Weights of a small multi-label image tagger.
Model: 5.32M parameters, norm batchnorm.
Training: muon at rate 0.0075, 24900 steps, batches of 64.
Rows from block 2 of a small multi-label image tagger, named by matrix and row number. Rows with one number belong to one channel. Each number is 50 + 12 x the weight over its row's rms, rounded and kept within 0 to 99. All counts start at 0.
After each channel's rows are labels from the 100 images, of 14976, where the channel reaches its highest value: "colour at peak" is the nearest of a few named colours to the mean colour under the peak. Only what is clearly more common there than usual is listed. The data: photos of plants, animals and fungi (iNaturalist).
# c3: 3x3 conv, stride 2 (model.blocks.2.c3.weight, 128x64x3x3, each kernel summed), inputs 0-63
# c1: pointwise conv, stride 2 (model.blocks.2.c1.weight, 128x64x1x1), inputs 0-63

c3.113:42 34 31 41 66 41 49 63 43 31 38 43 33 57 48 23 59 51 52 90 64 47 46 68 57 37 47 40 46 64 23 40 59 51 75 43 49 39 44 46 31 49 53 50 66 42 42 50 40 45 50 48 61 63 52 51 51 54 40 33 63 49 46 52
c1.113:38 33 30 37 54 49 49 53 38 39 36 35 43 69 46 31 62 47 44 86 58 62 36 68 58 42 46 41 59 68 24 37 63 53 63 42 55 43 54 43 42 43 56 62 58 38 36 46 36 43 46 34 57 65 46 47 56 52 31 37 65 59 52 41
colour at peak: brown

c3.104:45 64 46 67 47 69 61 45 44 68 42 49 35 34 61 61 60 41 40 45 45 42 57 56 38 62 52 46 46 50 58 62 52 32 41 47 28 69 58 43 64 62 51 35 47 47 26 44 49 51 66 47 75 61 42 59 34 59 23 77 43 54 61 32
c1.104:41 57 59 62 44 47 72 55 32 60 45 52 39 42 59 59 59 42 28 45 51 51 49 56 43 42 71 39 45 48 57 40 45 47 42 46 36 54 55 29 69 47 53 34 47 46 43 39 52 39 47 44 92 51 40 56 32 55 30 76 47 50 79 48
colour at peak: pink

c3.95:29 26 49 51 57 54 61 52 42 39 63 35 59 53 54 47 51 33 62 50 51 68 59 56 63 70 53 41 57 42 49 47 46 53 34 42 51 44 44 51 53 52 47 50 69 61 47 09 00 45 40 59 43 52 49 56 50 56 56 54 46 55 49 48
c1.95:26 26 41 48 47 49 64 46 48 34 61 42 72 56 49 43 47 36 60 53 50 47 58 59 62 62 58 47 59 35 48 40 52 62 32 40 50 46 37 39 50 52 49 49 58 68 40 08 11 45 39 57 52 65 41 54 42 55 59 58 57 53 49 49
colour at peak: purple; pink

c3.68:50 48 41 43 38 47 50 45 35 53 50 62 56 45 49 48 54 80 67 44 55 56 43 58 61 65 42 64 62 58 46 62 45 35 43 57 35 34 53 25 49 30 62 42 52 36 33 56 57 49 39 42 56 43 51 64 67 75 40 53 89 45 31 50
c1.68:59 44 49 38 31 44 51 38 26 53 53 66 45 47 49 44 48 77 76 56 45 44 30 52 50 60 43 56 60 56 57 42 45 42 55 58 34 42 58 25 51 38 55 44 55 41 39 58 48 44 34 37 54 46 48 64 63 78 38 63 86 44 35 56
colour at peak: yellow

c3.55:55 55 52 57 51 80 40 41 53 48 61 41 39 40 40 51 49 47 39 50 40 49 50 42 24 52 58 43 57 61 56 54 55 61 55 48 48 55 29 55 56 16 45 78 60 77 36 52 53 29 59 60 45 63 34 43 52 71 50 43 39 29 35 55
c1.55:50 61 46 50 53 65 35 44 49 61 55 48 41 54 45 54 59 53 40 50 52 52 61 50 25 53 44 35 60 63 59 57 52 60 58 56 35 34 29 61 54 22 42 74 51 77 31 60 48 45 62 67 46 54 36 42 57 86 54 56 44 28 51 60
colour at peak: pink; purple

c3.67:55 58 52 37 42 63 63 36 60 57 51 63 45 37 40 26 64 44 51 57 29 68 70 51 57 54 51 61 51 56 29 57 57 46 65 27 62 63 41 44 56 54 57 63 41 26 50 58 68 45 47 43 43 29 59 51 49 36 65 76 44 25 57 51
c1.67:55 60 34 42 36 65 64 40 60 58 51 69 55 42 37 29 74 37 52 57 46 69 62 62 55 52 57 53 57 40 36 57 57 53 63 31 67 60 34 46 64 59 51 68 41 30 43 64 61 37 48 42 46 44 54 36 53 26 70 69 40 37 60 51
colour at peak: grey

c3.26:39 57 58 59 63 53 39 55 55 46 63 36 50 57 25 59 62 49 46 35 29 34 30 55 29 56 68 29 54 79 57 52 60 47 60 57 46 57 31 59 53 43 36 61 54 56 59 37 49 47 51 55 61 71 49 42 57 63 33 41 37 24 61 46
c1.26:37 46 44 63 57 52 30 46 57 57 57 39 42 52 31 63 60 54 43 43 30 24 30 60 23 54 71 34 47 68 51 58 53 57 72 59 50 57 34 47 61 55 35 55 49 51 61 35 52 34 56 61 58 64 56 43 55 54 37 36 54 19 52 52
colour at peak: pink

c3.111:65 65 55 57 53 76 42 44 62 54 33 62 65 52 54 37 26 54 37 51 45 63 48 38 63 62 42 43 62 40 47 49 48 27 37 36 51 49 83 59 51 55 46 53 62 62 35 53 54 68 66 38 59 50 39 44 58 67 75 64 60 60 46 58
c1.111:54 69 54 69 50 61 30 57 62 61 41 58 68 56 47 47 33 48 25 53 41 62 47 37 59 52 35 43 69 20 40 46 47 31 48 43 50 55 70 51 53 51 49 58 58 58 26 57 61 55 73 45 59 48 46 46 61 66 67 68 64 64 47 63
colour at peak: brown

c3.1:51 42 72 53 53 69 48 54 60 64 35 58 75 57 54 59 48 47 38 33 48 57 47 43 59 60 42 45 53 39 43 52 51 42 24 54 55 39 74 50 39 48 71 25 49 40 22 57 50 64 69 60 33 58 41 56 37 52 36 62 63 64 45 31
c1.1:52 39 71 44 41 67 53 65 54 62 41 65 65 67 54 62 37 31 34 35 47 44 41 40 62 56 52 46 49 43 47 63 51 53 32 32 52 45 68 55 31 44 65 27 58 42 28 46 55 62 57 61 34 48 45 74 41 64 33 45 64 49 37 39
colour at peak: white

c3.23:51 39 53 48 46 45 60 49 44 68 46 32 38 44 59 39 65 60 75 66 17 39 47 59 49 46 48 49 68 51 45 40 63 38 72 50 51 64 63 59 67 46 34 34 55 32 52 23 28 53 37 49 43 44 59 49 53 52 73 46 33 41 54 48
c1.23:47 45 42 44 48 46 69 44 52 65 33 38 40 35 54 39 75 64 75 50 28 40 39 53 44 44 58 42 56 49 55 30 50 36 58 53 54 56 69 48 64 43 49 47 42 25 57 27 35 68 46 44 49 58 47 39 50 47 76 28 33 38 44 52
colour at peak: brown

c3.20:37 74 49 49 34 49 63 55 31 60 47 45 52 44 58 39 37 37 44 04 53 65 55 47 42 77 64 62 71 45 35 55 53 55 42 64 65 57 60 39 60 50 49 44 37 51 29 50 61 50 46 43 41 66 54 52 32 46 39 50 58 49 50 39
c1.20:42 64 50 49 48 51 59 58 34 59 53 46 50 38 51 36 38 34 63 27 43 55 55 50 31 70 68 49 79 36 32 57 48 24 26 72 53 54 59 44 52 57 48 35 37 45 26 41 61 57 56 36 30 65 44 49 41 51 42 59 46 43 50 53
colour at peak: brown; black

c3.92:51 49 53 46 47 66 46 47 39 64 79 56 29 53 26 39 32 35 47 45 56 39 60 70 40 67 49 64 53 48 36 74 28 68 58 52 47 38 42 56 57 48 42 61 48 44 62 64 64 54 70 52 44 59 60 40 55 52 49 65 22 47 54 64
c1.92:52 36 60 43 46 55 49 48 52 56 83 48 40 52 34 41 46 31 25 43 55 41 58 56 32 61 54 49 58 46 31 78 28 70 58 36 53 53 48 54 57 45 39 65 38 50 61 67 62 50 74 58 48 57 54 42 44 56 41 60 20 46 43 57
colour at peak: pink

c3.42:59 40 49 57 45 48 43 72 46 33 26 49 39 63 55 36 63 44 47 65 54 39 49 72 37 57 65 66 52 58 37 41 49 44 74 48 57 51 42 40 23 38 43 28 46 53 56 65 71 47 65 55 52 48 54 30 57 35 30 38 67 35 49 45
c1.42:47 42 49 50 46 43 34 66 44 42 32 63 40 58 57 27 55 34 34 65 48 34 50 76 51 51 69 70 45 55 31 45 48 50 75 56 55 49 46 35 26 42 41 27 53 51 56 69 56 46 55 49 52 38 43 34 38 46 27 35 55 37 43 50
colour at peak: pink

c3.96:58 57 34 64 61 57 44 56 55 48 30 43 45 61 94 47 42 62 47 61 58 48 73 43 71 63 34 62 57 52 51 66 52 48 46 42 43 40 31 37 47 43 44 46 47 49 63 23 55 47 61 41 32 64 36 33 41 53 49 55 33 40 52 51
c1.96:62 63 32 84 61 62 38 45 65 47 32 51 52 67 66 48 38 56 46 57 52 43 63 55 77 50 40 61 53 54 51 73 51 54 37 24 55 48 33 39 47 36 37 37 53 41 61 32 42 46 61 37 38 36 37 43 45 59 44 54 45 33 38 53
colour at peak: black

c3.75:39 56 56 57 58 51 49 47 63 44 35 37 35 63 37 40 43 60 55 23 42 59 46 47 58 55 50 45 64 46 43 46 61 77 45 49 45 70 36 51 57 62 43 31 81 48 59 20 38 66 50 47 38 53 41 42 42 37 70 60 60 30 60 58
c1.75:35 50 47 57 44 45 54 41 57 33 38 42 56 60 31 33 29 52 68 31 40 41 43 52 68 52 60 39 74 51 44 46 64 58 57 55 58 70 38 44 64 58 30 35 73 41 57 33 40 72 45 49 41 48 37 42 46 39 66 57 67 38 44 64
colour at peak: black

c3.99:63 58 50 34 50 67 61 47 44 64 55 56 34 49 39 45 54 44 75 36 52 55 63 59 47 43 63 79 48 42 37 56 29 64 34 55 58 71 23 45 47 58 43 51 34 46 68 36 26 48 57 56 64 41 56 46 49 51 47 48 60 58 53 21
c1.99:59 47 50 31 41 53 57 60 40 62 60 61 42 49 55 54 53 34 76 45 55 38 64 68 29 42 67 66 39 41 34 61 36 68 26 58 52 70 32 43 59 59 49 49 25 54 72 47 53 30 44 54 60 40 60 53 52 60 45 38 55 50 40 32
colour at peak: pink

c3.76:41 61 43 35 59 47 50 49 31 66 59 46 53 42 76 41 62 40 52 26 38 44 24 33 50 33 54 34 30 55 41 62 54 48 58 47 66 45 41 58 68 43 37 52 33 50 55 58 64 66 46 44 59 52 46 53 36 61 41 63 24 57 71 41
c1.76:47 56 49 38 53 42 45 45 34 56 61 53 56 48 71 45 58 37 52 34 42 40 29 23 51 22 52 40 36 63 39 65 69 45 50 48 59 57 45 55 60 51 40 48 18 43 38 59 52 69 49 51 55 41 47 51 40 73 44 63 29 56 73 35
colour at peak: grey

c3.37:64 55 38 71 38 56 59 47 68 82 64 39 55 62 49 34 60 33 55 38 53 44 16 45 39 39 43 49 48 40 74 23 44 49 45 67 63 39 57 32 50 41 47 54 50 36 61 42 61 50 40 52 39 61 52 40 48 43 44 56 49 45 68 56
c1.37:68 59 39 78 34 57 50 43 59 62 67 42 59 51 53 31 55 32 42 45 50 47 31 39 20 52 47 43 51 42 70 26 41 49 47 70 55 57 73 51 49 47 49 60 40 24 59 36 53 54 52 47 35 54 45 60 37 45 36 39 44 34 57 50
colour at peak: white; pink