Rows from block 3 of a small multi-label image tagger, named by matrix and row number. Rows with one number belong to one channel. Each number is 500 + 40 x the weight over its row's rms, rounded and kept within 0 to 999. All counts start at 0. Numbers have three digits each. After the name is the row's rms in percent of the matrix's.
After each channel's rows are labels from the 100 images, of 14976, where the channel reaches its highest value: "top examples" is what is common among them. Only what is clearly more common there than usual is listed. The data: photos of plants, animals and fungi (iNaturalist).
# c3: 3x3 conv (model.blocks.3.c3.weight, 128x128x3x3, each kernel summed), inputs 0-63
# c1: pointwise conv (model.blocks.3.c1.weight, 128x128x1x1), inputs 0-63

c3.112 077:447481530592467468598509514407459456483534488495516543476489510501460522411529515515488542491502533488533520505421429517568545541548490501557482546581423557482532466490408484444460519517492449
c1.112 094:535435504544472444548486531427490473505580507533543528523534474457459510441580539477471583506469504504502495543449459501541474464551470485466549514616457514460474448449530447461552547540491466
top examples: class Aves; order Passeriformes

c3.39 079:470535455494498523457499525511437535513464470517476467578518497542509545488484491469534410534536507489477489452423402568448518485521475503512498502606531474544476482450453462503486435444544541
c1.39 103:479556429524570546463521501510463426480492449495478443555531519528453463513463525504524476549522528494478496442441399417421482476512520469505500515597530496478466536439462472476480484469567523
top examples: order Passeriformes

c3.34 080:488504523520472445531508454439510440505507450590513493499494608554485552506448445484442483508476480555562485490525445431443545493549548504449470441494500548488525476425464548480485502514504478
c1.34 109:475478521473449450505489448419564477528468465588501558466435552536498521439477456478484494473524483570474471481480498444443496522571518523486486468446490487544561522416484582481463512482469496
top examples: order Passeriformes

c3.69 135:456513538458524507515493494479514535473525513525510533439458463481545455532508421494527465451492469429457552563454455487440502449450525455519391439502506510425484468488517453481527516541516459
c1.69 105:482481549481519475499487500486529532453503517543509522492469513485520433492522467523515474461477486472474572515455451507444490456442520440497371447461504533487475473438518472453530489517476457
top examples: order Anseriformes; family: Anatidae

c3.47 108:532531513536454492457413435536516471507465458509400474388486488415526475508460375457468550480514442486482520521467520495480492432531522560445492455471491524500501517480451534436492412482462484
c1.47 096:529532504554471554494441474561494503534479457459484476415514478414513483446516419412507506439496455504494537528500552461541489474535544489490370505484513492516525514469456536412485425480483448
top examples: order Lepidoptera

c3.14 101:484482449468446472434491497494420536476538473485499449526479417520468508439585508493450452496511439513418525503472488522432522493490537509540421499453478504514452508494474503516532469461466529
c1.14 095:503518453472467488523472499535485523489548374425494479547495491564444492455606447492476489502543449536482495471481497484483514498474528545542443530469444485530491576491496474540491467470522542
top examples: phylum Arthropoda; class Insecta; order Lepidoptera

c3.73 097:518489441456541481514526469517487521512500465454555482439519487424547473528558472471495428544483504458480494450506566412496492473504472467488420465469465473549445529509487489470496448467525542
c1.73 099:512489502513573467487462466493501545537500532469599449468505476460527448528578476465492468554517506460458493436521547407473509458499541489478461487433477508564463521439498454497501530458558478
top examples: phylum Arthropoda; class Insecta; order Lepidoptera

c3.76 105:553515493478486535510485505508483476464527489528456544511547515513510485548572546536424579437481491541452441473509509494553498567493500515497526586547513504584498482535429431564573467509511530
c1.76 094:582468482501484580496482501536449494485504486533476494526537532527521539520538506525445542449483512527481476506484459499572491550464530524488515555522535492602526512555453451601525468512528522
top examples: order Passeriformes

c3.86 078:470600434553483636606461435523514434457463445521487538426467497491501483517461515464457505423525486565516484489505532547508484470530552477457531459525509483480500501514466488510481514511533479
c1.86 097:467622465512536614492439450547557427457469452480474483457422465518481488489508531480451473485505480547463541475476575568504486491524544481469509485526522460526478508487500511535476494485486456
top examples: class Aves; order Passeriformes

c3.127 121:550456414556475467469466543494502412428482477488596444458465492559469467515532536510478544518519482546470503435446591545520505470592514453441490519505538473461469456537477520453509490482495460
c1.127 093:569459430486492502431519536509516425460516500473579501447456524501490446531536539472502521503480496535452511400481609529475472518586528431471524554491520473455498459499483501535483488474488433
top examples: phylum Chordata; class Aves; order Passeriformes

c3.111 115:487482419509511482524547487515431515500509488427476479428504468460493487519386441506550412484490524483479495527460553447504551434515434522517494414465460479472501479482527504494436507510494481
c1.111 105:493490425555485530515541445513416535555478517475481484439498473507529471554468402494570477482551481495505493462497544475496538457542470540485467441425473441467540490439452510527401464551484478
top examples: class Insecta; phylum Arthropoda; order Lepidoptera

c3.12 117:420547508518477451414439492541428425559441518485441507487482450550464495538509472506474541568477389496513469511462471496493464478531426470465458456454485469423522517478473510463476464446497483
c1.12 100:423515536518494461403482459533454512389470532479476513503459424523487534518542470521484518587482423524513489513484451474452504503465458478445467460464469453446517537467519505496529464474533540
top examples: class Insecta

c3.90 111:445458537520475490469479406550495465537525393483583494466501517532521505412569501502452497478493463440478526530452468453427538502526518517528523492465527515559440556541478508458446439514480472
c1.90 103:479478526456442513487457425573480548486498442480551482495515498492510504451534485502450462432512491449470528489463479456443576486547542546527553464446441519534440561525490483427462453506522524
top examples: phylum Tracheophyta; kingdom Plantae; class Magnoliopsida

c3.11 129:473488426489523493479442523533497525516510451496492507450425445508486466549516521500546523553443541521420547579477582437508587530526480507492522518491493543539526517442512527452416534526510553
c1.11 099:474498474471528508470406532538483385526519434491482523486463451461477445511521538514533514560440490525478529588523605428563603520462473467501554501480509506465533517472522532478437524556489530
top examples: phylum Arthropoda; class Insecta; order: Lepidoptera; phylum Tracheophyta

c3.15 079:528466463477468530443515517489516521509488545510509538454474486515514450473534490497475486480472471414526568528466520448455492476466494462502531524429511556421461504575484505501500485446551449
c1.15 105:454503504452419572490507506489476485483488541417496480486476453442467455471508511510490475502476454466504536526488482503468489465451481422508507491445482492483458495581486513464515467463538451
top examples: class Insecta; phylum Arthropoda; order Lepidoptera

c3.99 092:478444505519484532528483508536459458538578570428515498473496500465488538441555468535449493493513548454479438492546594514567477480472481476525458469450521521453437482487383413478565488415560562
c1.99 095:487481504513503532497523499483466460486525568447512500485461541441555500447525485463455457495422520455513453475488560546579538538467516457501457459495513564490438559468438451517541517362497560
top examples: phylum Arthropoda; class Insecta; order Lepidoptera

c3.100 102:520470451460487488569473536556543522592517509482475459400506476558440521525555453540548498408497551459461440435442506441493474453470479584440502493467530528499512590519486515484533480465526488
c1.100 095:537526410515525510523483532546544529525504514457463487425488466546510520506601443558514451414523531486416461484485501445462465479502471605525479558452492548478555577481506508475511533520522547
top examples: order Lepidoptera

c3.1 101:472438507496491506517428485444514521460504503426463489507450547563516458460507444474485463469399568490588538586486437474583478456521515466518478496526498500465488500489450449529499576524495503
c1.1 102:492384544500512494518424506477537491448475485437447477472445549529511415444555491493482478496455536452566616576502409472590518460487506436544458499500521528433451512498474499490474549500517473
top examples: class Aves; order Passeriformes

c3.43 079:509515551525574455545515461472536456484433510519476492509542518566477461461462417553453510492558504535515548525538443486521553452522436517513510547606462472519498497547464517388469517463528442
c1.43 111:505508571567514499581525524473465449499491479514490514487453493529491512390524453550525478473510513501433549496539444476562586489428445481498450505567434458544532468537468503470497523463523526
top examples: class Aves; order Passeriformes

c3.50 097:557561501503519464429534474533453500445470499465463504438546510497466538501479454541515525473568493541455484449518518486483472447551462516554520513461471499506509454493555512519605492485492540
c1.50 098:577563535523537511485479480527442471447501499524436511489570559530503467511426526547494535494568517568478478468537500470502565457520488486500499545457382493515491481502573522499603534464525573
top examples: order Coleoptera; family: Coccinellidae

c3.87 119:465506455441444424450539514486444529485505554521538436466472469481435478522530474530546517569518520556502448488411474515520487449498445510425440448532482619490485519514457521510482513455485494
c1.87 109:448492488499474417453543509388498522488487531543533490480513504493470470480551511547524525511483556564527458469429440536536472411510465500435433493482517537494491483521505482496451521478442516
top examples: order Passeriformes

c3.48 106:470512519510479430598485551487533455498588495491584548488497533574490525583510448489480555492472456435483501404505491488440518510546498508500509502639500422511491503468512458532491508494402529
c1.48 100:488484537522471430565458497530543444483498496475584514470506489523493505568474501472477606495526457475501435461472498474457514473546508566506520363634523460483503504443474500532470573522408526
top examples: order Passeriformes

c3.42 097:475510519494523498509521434540553506485439526514437502425481482477532439508488498491507536415474461410460546522541534501506459466478493534470545490490460496538518472501409525415566499479498471
c1.42 098:464422513556497521506465470535498464475474472533450490474525503476537424486524481541455559443515466466431501482508518475521484309459516446497520538474442439511521487504435509421554487470517489
top examples: phylum Arthropoda; class Insecta; order Lepidoptera

c3.83 108:515446465551501538535402485471482447411508412469502517475511496563514456480484450550525477395523563524486491496480448483520496483496505522433462532525497564470507488486507526497382555543444505
c1.83 105:537500481584467513456413486488500458449520423486518513477565532473495452496461477566504478405536558469451469482520463508528467533506532545482439514516515590474528475480485528509446538508460471
top examples: order Odonata

c3.55 101:529469481544466509470448443488520476412512587492445503507517523469489473474500493448469525433476422542537452491504499518545540454557528564431543493467465484480507450522533492447375533585471477
c1.55 104:480523502527487519509473491445544477461476564407453493513517466520468465466497523444470519417446408484582449549516491507503494472566565614451506495510506448487470477415563525492485491576467510
top examples: class Magnoliopsida; phylum Tracheophyta; kingdom Plantae

c3.97 095:461524481465450478527561529535439486474596478433460493474488509501481471412534529503503452513510498441562529448498470448411521485530462484523491449470525503490430518478440504468549485546542511
c1.97 101:454503494545437499488531560519482481502533457430481502464481512536488451425491515500479458573516496474527450465555530447453481511478471457556483465484569525516494520460427464470538499557504543
top examples: order Passeriformes

c3.126 090:467483519477559482457520462510457577483495555506506512575480558512566437470455488469449572514535478442471496503473530490483508515483505545528523496429565525516529527552487503550500476501536579
c1.126 096:448508452527538508438479491553465538464494553495486576570498566520538474525429454470424555505543523480498512530461466528461499530457497569481462493433520473497485474583516521479490468484518517
top examples: order Lepidoptera

c3.115 131:597507495537457607473488529471567494474500512484540506495581497503494578471464547503490441446514492538540449507496521490530494456484580482530559524513542452572537522442560478528537498506444524
c1.115 104:576495484533497585505414507493576482476502480520541468475572464538460570426470542524489454471483504513555495511518530526562463477487583489530499532488564483569539572440572481523526534522525552
top examples: phylum Arthropoda; class Insecta

c3.36 090:449531553465521480496491453498436491418487551466497460573532486504581398521484483542509575516499492498459518511509510578535567566487474469488485509539463477487402462468513500483561521479490519
c1.36 093:507521550478465548440503514503503535460470571514499476525573503540597422533495494518530560516489514515472510394508495549526610628540486537473538483503479518449435505469575502506525572564537539
top examples: phylum Arthropoda; class Insecta; order Lepidoptera