{
  "image_size": 32,
  "depths": [2, 2, 2, 2],
  "ema_decay": 0.995,
  "final_lr_fraction": 0.05
}
Rows from block 4 of a small multi-label image tagger, named by matrix and row number. Rows with one number belong to one channel. Each number is 500 + 50 x the weight over its row's rms, rounded and kept within 0 to 999. All counts start at 0. Numbers have three digits each. After the name is the row's rms in percent of the matrix's.
After each channel's rows are labels from the 100 images, of 14976, where the channel reaches its highest value: "colour at peak" is the nearest of a few named colours to the mean colour under the peak. Only what is clearly more common there than usual is listed. The data: photos of plants, animals and fungi (iNaturalist).
# c3: 3x3 conv, stride 2 (model.blocks.4.c3.weight, 256x128x3x3, each kernel summed), inputs 0-127
# c1: pointwise conv, stride 2 (model.blocks.4.c1.weight, 256x128x1x1), inputs 0-127

c3.171 115:535419494490544437478551486588533506592526424472412535461532509477451527381505466473457447513454527423496459520405425467534488525509444504477571494460444488447620515527476553502392446507519526510494533439478449472549526439463457531454462552403454571521566603465553500586568522464459489460428590519485426466481478528435461532457485512585484379482475454436478531385463456503493490530438
c1.171 106:525406508465525484427512505551540556577585460501436517456510498518516489475485496474464544510450471438425386427462468474553500519495440417502495453506438487450555499514560568487435444461486510474536556426437421464503493448428523569456490592386491543461527576507518492569615539452425508450464566511515422455464455554343467586471486483526480407439446490468445582439488480509515556493452
colour at peak: green

c3.33 105:488514428468488498568551455461497515401445511500493544477430489500477519431506577554562542333502471457470547486503452490584520486572438530543493455441532431504523562589468534489464505479484440534458446538546600450553625435410429484530527469569545469502456523584441516460458610552456484480498516405544472483529528533448562516578559485554556498485409540584498439496523453437555540462474
c1.33 094:499440378532517485589615500449541506485444526495496515524515572432530499525565489581489536356491553424455488454513454516539508555557435515510485505497421421439534560520419447494454484496488402535475481476524604489496525470477482520511507521565544473554407489525423554485430575616458434437517461479496506408463576547458571525591556509548552503490413527519530476469539445449586485530444
colour at peak: yellow

c3.125 097:568590463532401537542498494508544475498544525367562452492489533508384510491481595453412585387483535518515480460452363454526536459513520474529501541461457428442538566527451497468487461536455492441450470508547534529469568446510446477600488548552520505598534493555513555462524460475424521471430541456491530448460490500464508448512524536443496553540450433407560529610516510525454503399583
c1.125 091:524507473577404572435475466508579500501521445396572550506474576465436549448515593446453494370481458513443470461505352476490528449546523449516531519445420395470567532529551537475467438542486502504442454519528515445436557441485438439564565532470577442506573514523587507453515510463498482451480546466593540411495482524453494471483468446454484538529449453439527485580519572515567437479553
colour at peak: brown

c3.23 082:459499579464527425425516567600542482509555442492485499506426435438515450486536515558482502466568651531454547477547495469524553454581515468564520584446488553459494521487466456564453545487507500452535471507512512519478556507510418407619443517531462540572521488418496489591479456444458475471444448553510436578476502602488479562484520511324447468495458526497507486512418501595467498577499
c1.23 090:444517607511483553481491480599475425515502390463476500464435450499465456537505436547480494541561598572433542534524536468506537475569472440561499566422440562482499493487514496518464453492459484490506490513496434491445609476556423389629490519613460535553522495494484519551487480404504471470435415472484521560465520588464453521529517452378437514493412520542511460528494528501416443609461
colour at peak: brown

c3.114 089:435442503532453531492502603446539483565537461456528430448534417537473436445502501590480438446580465470431494520538442467465500434430538512560535514416448523536576450555458510522468473468460463467381468563478537539484569544571493505543563533454516492556503498452468487630454491473417478486481507545536539412524522491624444467457511400504507493564548481637542492464513630532507475455471
c1.114 102:428497534490522488561489555470624460560519465458501515459574482552512441509442457651499554500537488464472428490538427476425547450481543464533475572458432464443507546570438531493461397491477475478439573575490521518543506486506477486480547501515499589550560457486496426609494474483414454515504511480532524391501496412621416452428498420494525491457523538635455510502528554496427475432470
colour at peak: brown

c3.162 088:490542479433455426495428459495537468533422524432460478458458431403430527416441486495494521407556478502516519479496473562530559477658498467541559489581529507464629458450514452492451406485467523424466474531560603451500467494528478532516519424501621497486456520590480471461527577439525530503473519447501405570443528443458477490514574583537533530574448473490569444487502466514492456446583
c1.162 092:524560429502493461502418461466470481602481489489572532440481452412557579539474504481473507417513511497428505597434507559614514479609507578523545532518497504558545453420594503492429415449459438460540469509552582488523501505531530546511505400446564433486473545607480404475546565427446491500464519572502468466546525425531495478536556577506496474532485504520517498457488550485472437359575
colour at peak: white

c3.166 126:483451527464452543505501508517532630521472462544398585496460598582489450593536480512451491435506460508449551474479445499584628457442396482419488542433434532524455490512503562531501469480563461553494529463429571638529525517516477413545535472514463446476470455479479524518469517545490549469565482431478484478422576436444524456503544510496449445528382445483525494523491423501597584539465
c1.166 110:469446550480444528448478447549569616520442490474468562434503572576523509560565476504473451361508459543503492512522442523537558483469450407425558520481424559502478446503530542526416477561566474534471488474377580589549536529503499459579542469559457466499454488507547512500500590460555550512591486466478467506507520517443567447472633478495394493488445480458518458523500425463615558520517
colour at peak: black

c3.31 108:453559452494481492479681465467516432515478596441476517549521580723505503457466443437513516578442460450480449449437537533420456526475514563466494580539463468500474469490546489503496517430437561456409515484521437500478604544577447477488489479418487444494480529542480519441517572488504409500499444510504501513451523485511469492430485505379472527553484499520509531430489447518530453431520
c1.31 101:376528425508513520449645426481463471482466518511419483571492523697527474458495494470423572552413439455473455410452540490461491453459448526517520530503460500516488447435554432487490502378435519503466510513501530525517571461610457523445507501441491488508490479572477480402535482470438438487460438519489489478513513439497508502448438490416495488498498530502515486426427385450553460429519
colour at peak: white; pink

c3.248 107:557540426476480452487405571499452580512518503423568415410516453555603432601505496533516498453536490507390436444480542451517486529486468469461532503414519549463532550446451526458446518512548515517413526480499576413508405527570551486531473567532432556534462486497469514472416443460525552524469482474497603442422510496433457471473481529518484533457546496474485493432523613367494505476386
c1.248 091:579510431481460473466457539443438597546487508431488459477457427524526426514486497529443525452494483452472442452526575482523418500466464451440567495413472500397444445433404479415426520535527532504484555501472561518441385545514526528535506442584406498581465439501452482414418513509519504483486447505501496466464451531484504366511506453516519473505601529471436512474582614416496466449418
colour at peak: brown

c3.22 097:501434478552402565558489482517359510474568590463576476502439528543494424501484584467485429423516585532528555447512512439532488440440545567477423515526478449525467484475479387589500499460423536472614494474512550468527510553444483441511518488507403522495422524568458568486488478469390545509584519521581406494484468464498430464524436439554556496453468439453459506528485479540517422573498
c1.22 092:459410521569392570525548483443447515513598543459556466520452600474517382468490599492461475412526534538566534477452500462519470506453590521464495443483529448499421523485457404541451494442438497477502432433456596460511467598488524481508501551534463534489423469488463530524508534413397570532564565506560392502505495512485492454500452437590507508463449482540467513531537497618517436574503
colour at peak: brown

c3.209 100:414603576480520535426509475518448419467489609520467447486474449561516442555464528531482620575499523509504472474435546601515495485559482510503459467535474446521430554564446453499569538577483459506540486472594538446573446586469544599489434452493527503477533458545586437522466542551433513505456476447504434442597481589476474494443439507417470461416448463411451501554471436528507549529516
c1.209 102:440596541566487532443520494565403452487543541453439440501479450499560402542444534510390550549597544508514444427441534495504492443559500553517441461479462469512393558525411438382598457530504511556480508485560592491486473548489490578524435435488496466435541539531575430555478508520497496504463449476497416467553481567481529429459449500408496438432483448402459472504550463516552460518535
colour at peak: white; pink

c3.132 104:570494533457533422553463469504488468538458449428477611457540468447503487436470530457504559467449535545511537457544490499473544497533461448464529427559490451458526523511366529508466512502506467535441432489445477473526402474482503401588478588480460514495592469471399517408525468541487544517607479484532456432463507486512409494478497464489479444477508508530431464565478488716427430433476
c1.132 097:514477514462528407494386474541548493483493515364533572518577436470419452491404511446411581519452451490482512462516477542410520457526491461479473422551508466510548500538353563462438507461460492481467483478477461518505472471482464465571445570539474449436542460522438492454514467510460503555584461455583502465433522516454448448465468468559507415524425519505479514553448456620377435525427
colour at peak: black

c3.11 101:455494590510482467447515441481505371445533571576514455519527457447536539381545510524537503523573540502453477516512498542475487433504536496474483426453510454425541534421509480476499551449553448578483437515622481572554473420474410442487529444529484548449496522434530452540453372461391613541411452544471555459474574542447534522465504553459535632541503467480488477449517538490533492472510
c1.11 099:508471568510469443478474501507499390430513601565482501581519489479506499456535492480517524469552566530561431514499556521491474408489490491477438469446507505435455487453451523455520555452582462580500496529648525523514449400465416421516506420486440544443540505456484425506437360416418555458417512520442557479381581523475540472437445484448497592527499499447450492493527526445518468493432
colour at peak: brown

c3.151 097:475415534485471605454455484464440424504419528533494507509503484415493498593485539476585531607453581483555469410499506364498610454600490539476541495447518538517519489491546517392468594542420476473462517511481472510527508495433516470517534524506503549499389454545523480570458498443519516422567464482475451481542449466451479520463525481516476415496451393556517463519590476624502456550579
c1.151 110:464437503449470563410421544458433469525443533531545450553437484479556499481475528529602516567529577479596474461499503399474544482577468469461523491437517547538458502437544510410457627499423479495540546445494459529501464492430516482514501534478502579501449486491506508559491553436496502510643471427483432451559472493536487531465516514400486417542452406470470493503654512614507495549559
colour at peak: brown

c3.18 085:480552547489449483606456504504533554500467502468552515420475492514480459475476488531526461438534491404546465495541442521533550424459492510513472522467454500477523464416408442430456484507543586535458494604428462536491571513507456490541517419465544428557473452591514498501526516651463569494361625409521413435484517471606498639545446526521477480487458477430462490476529501513516531539510
c1.18 087:449535529624513486535493460567459526521439452488589470431500553442461455451507510461480417486508500442565494474509454476490502504515506445446433504433457477485535483418405457414424458502525572589505495546441470630513504462458460456533484484450480428516501542641484564483454523535484498560473575433532490415514585538560439617554396550474518512508498521411462512430473489464432555576490
colour at peak: cyan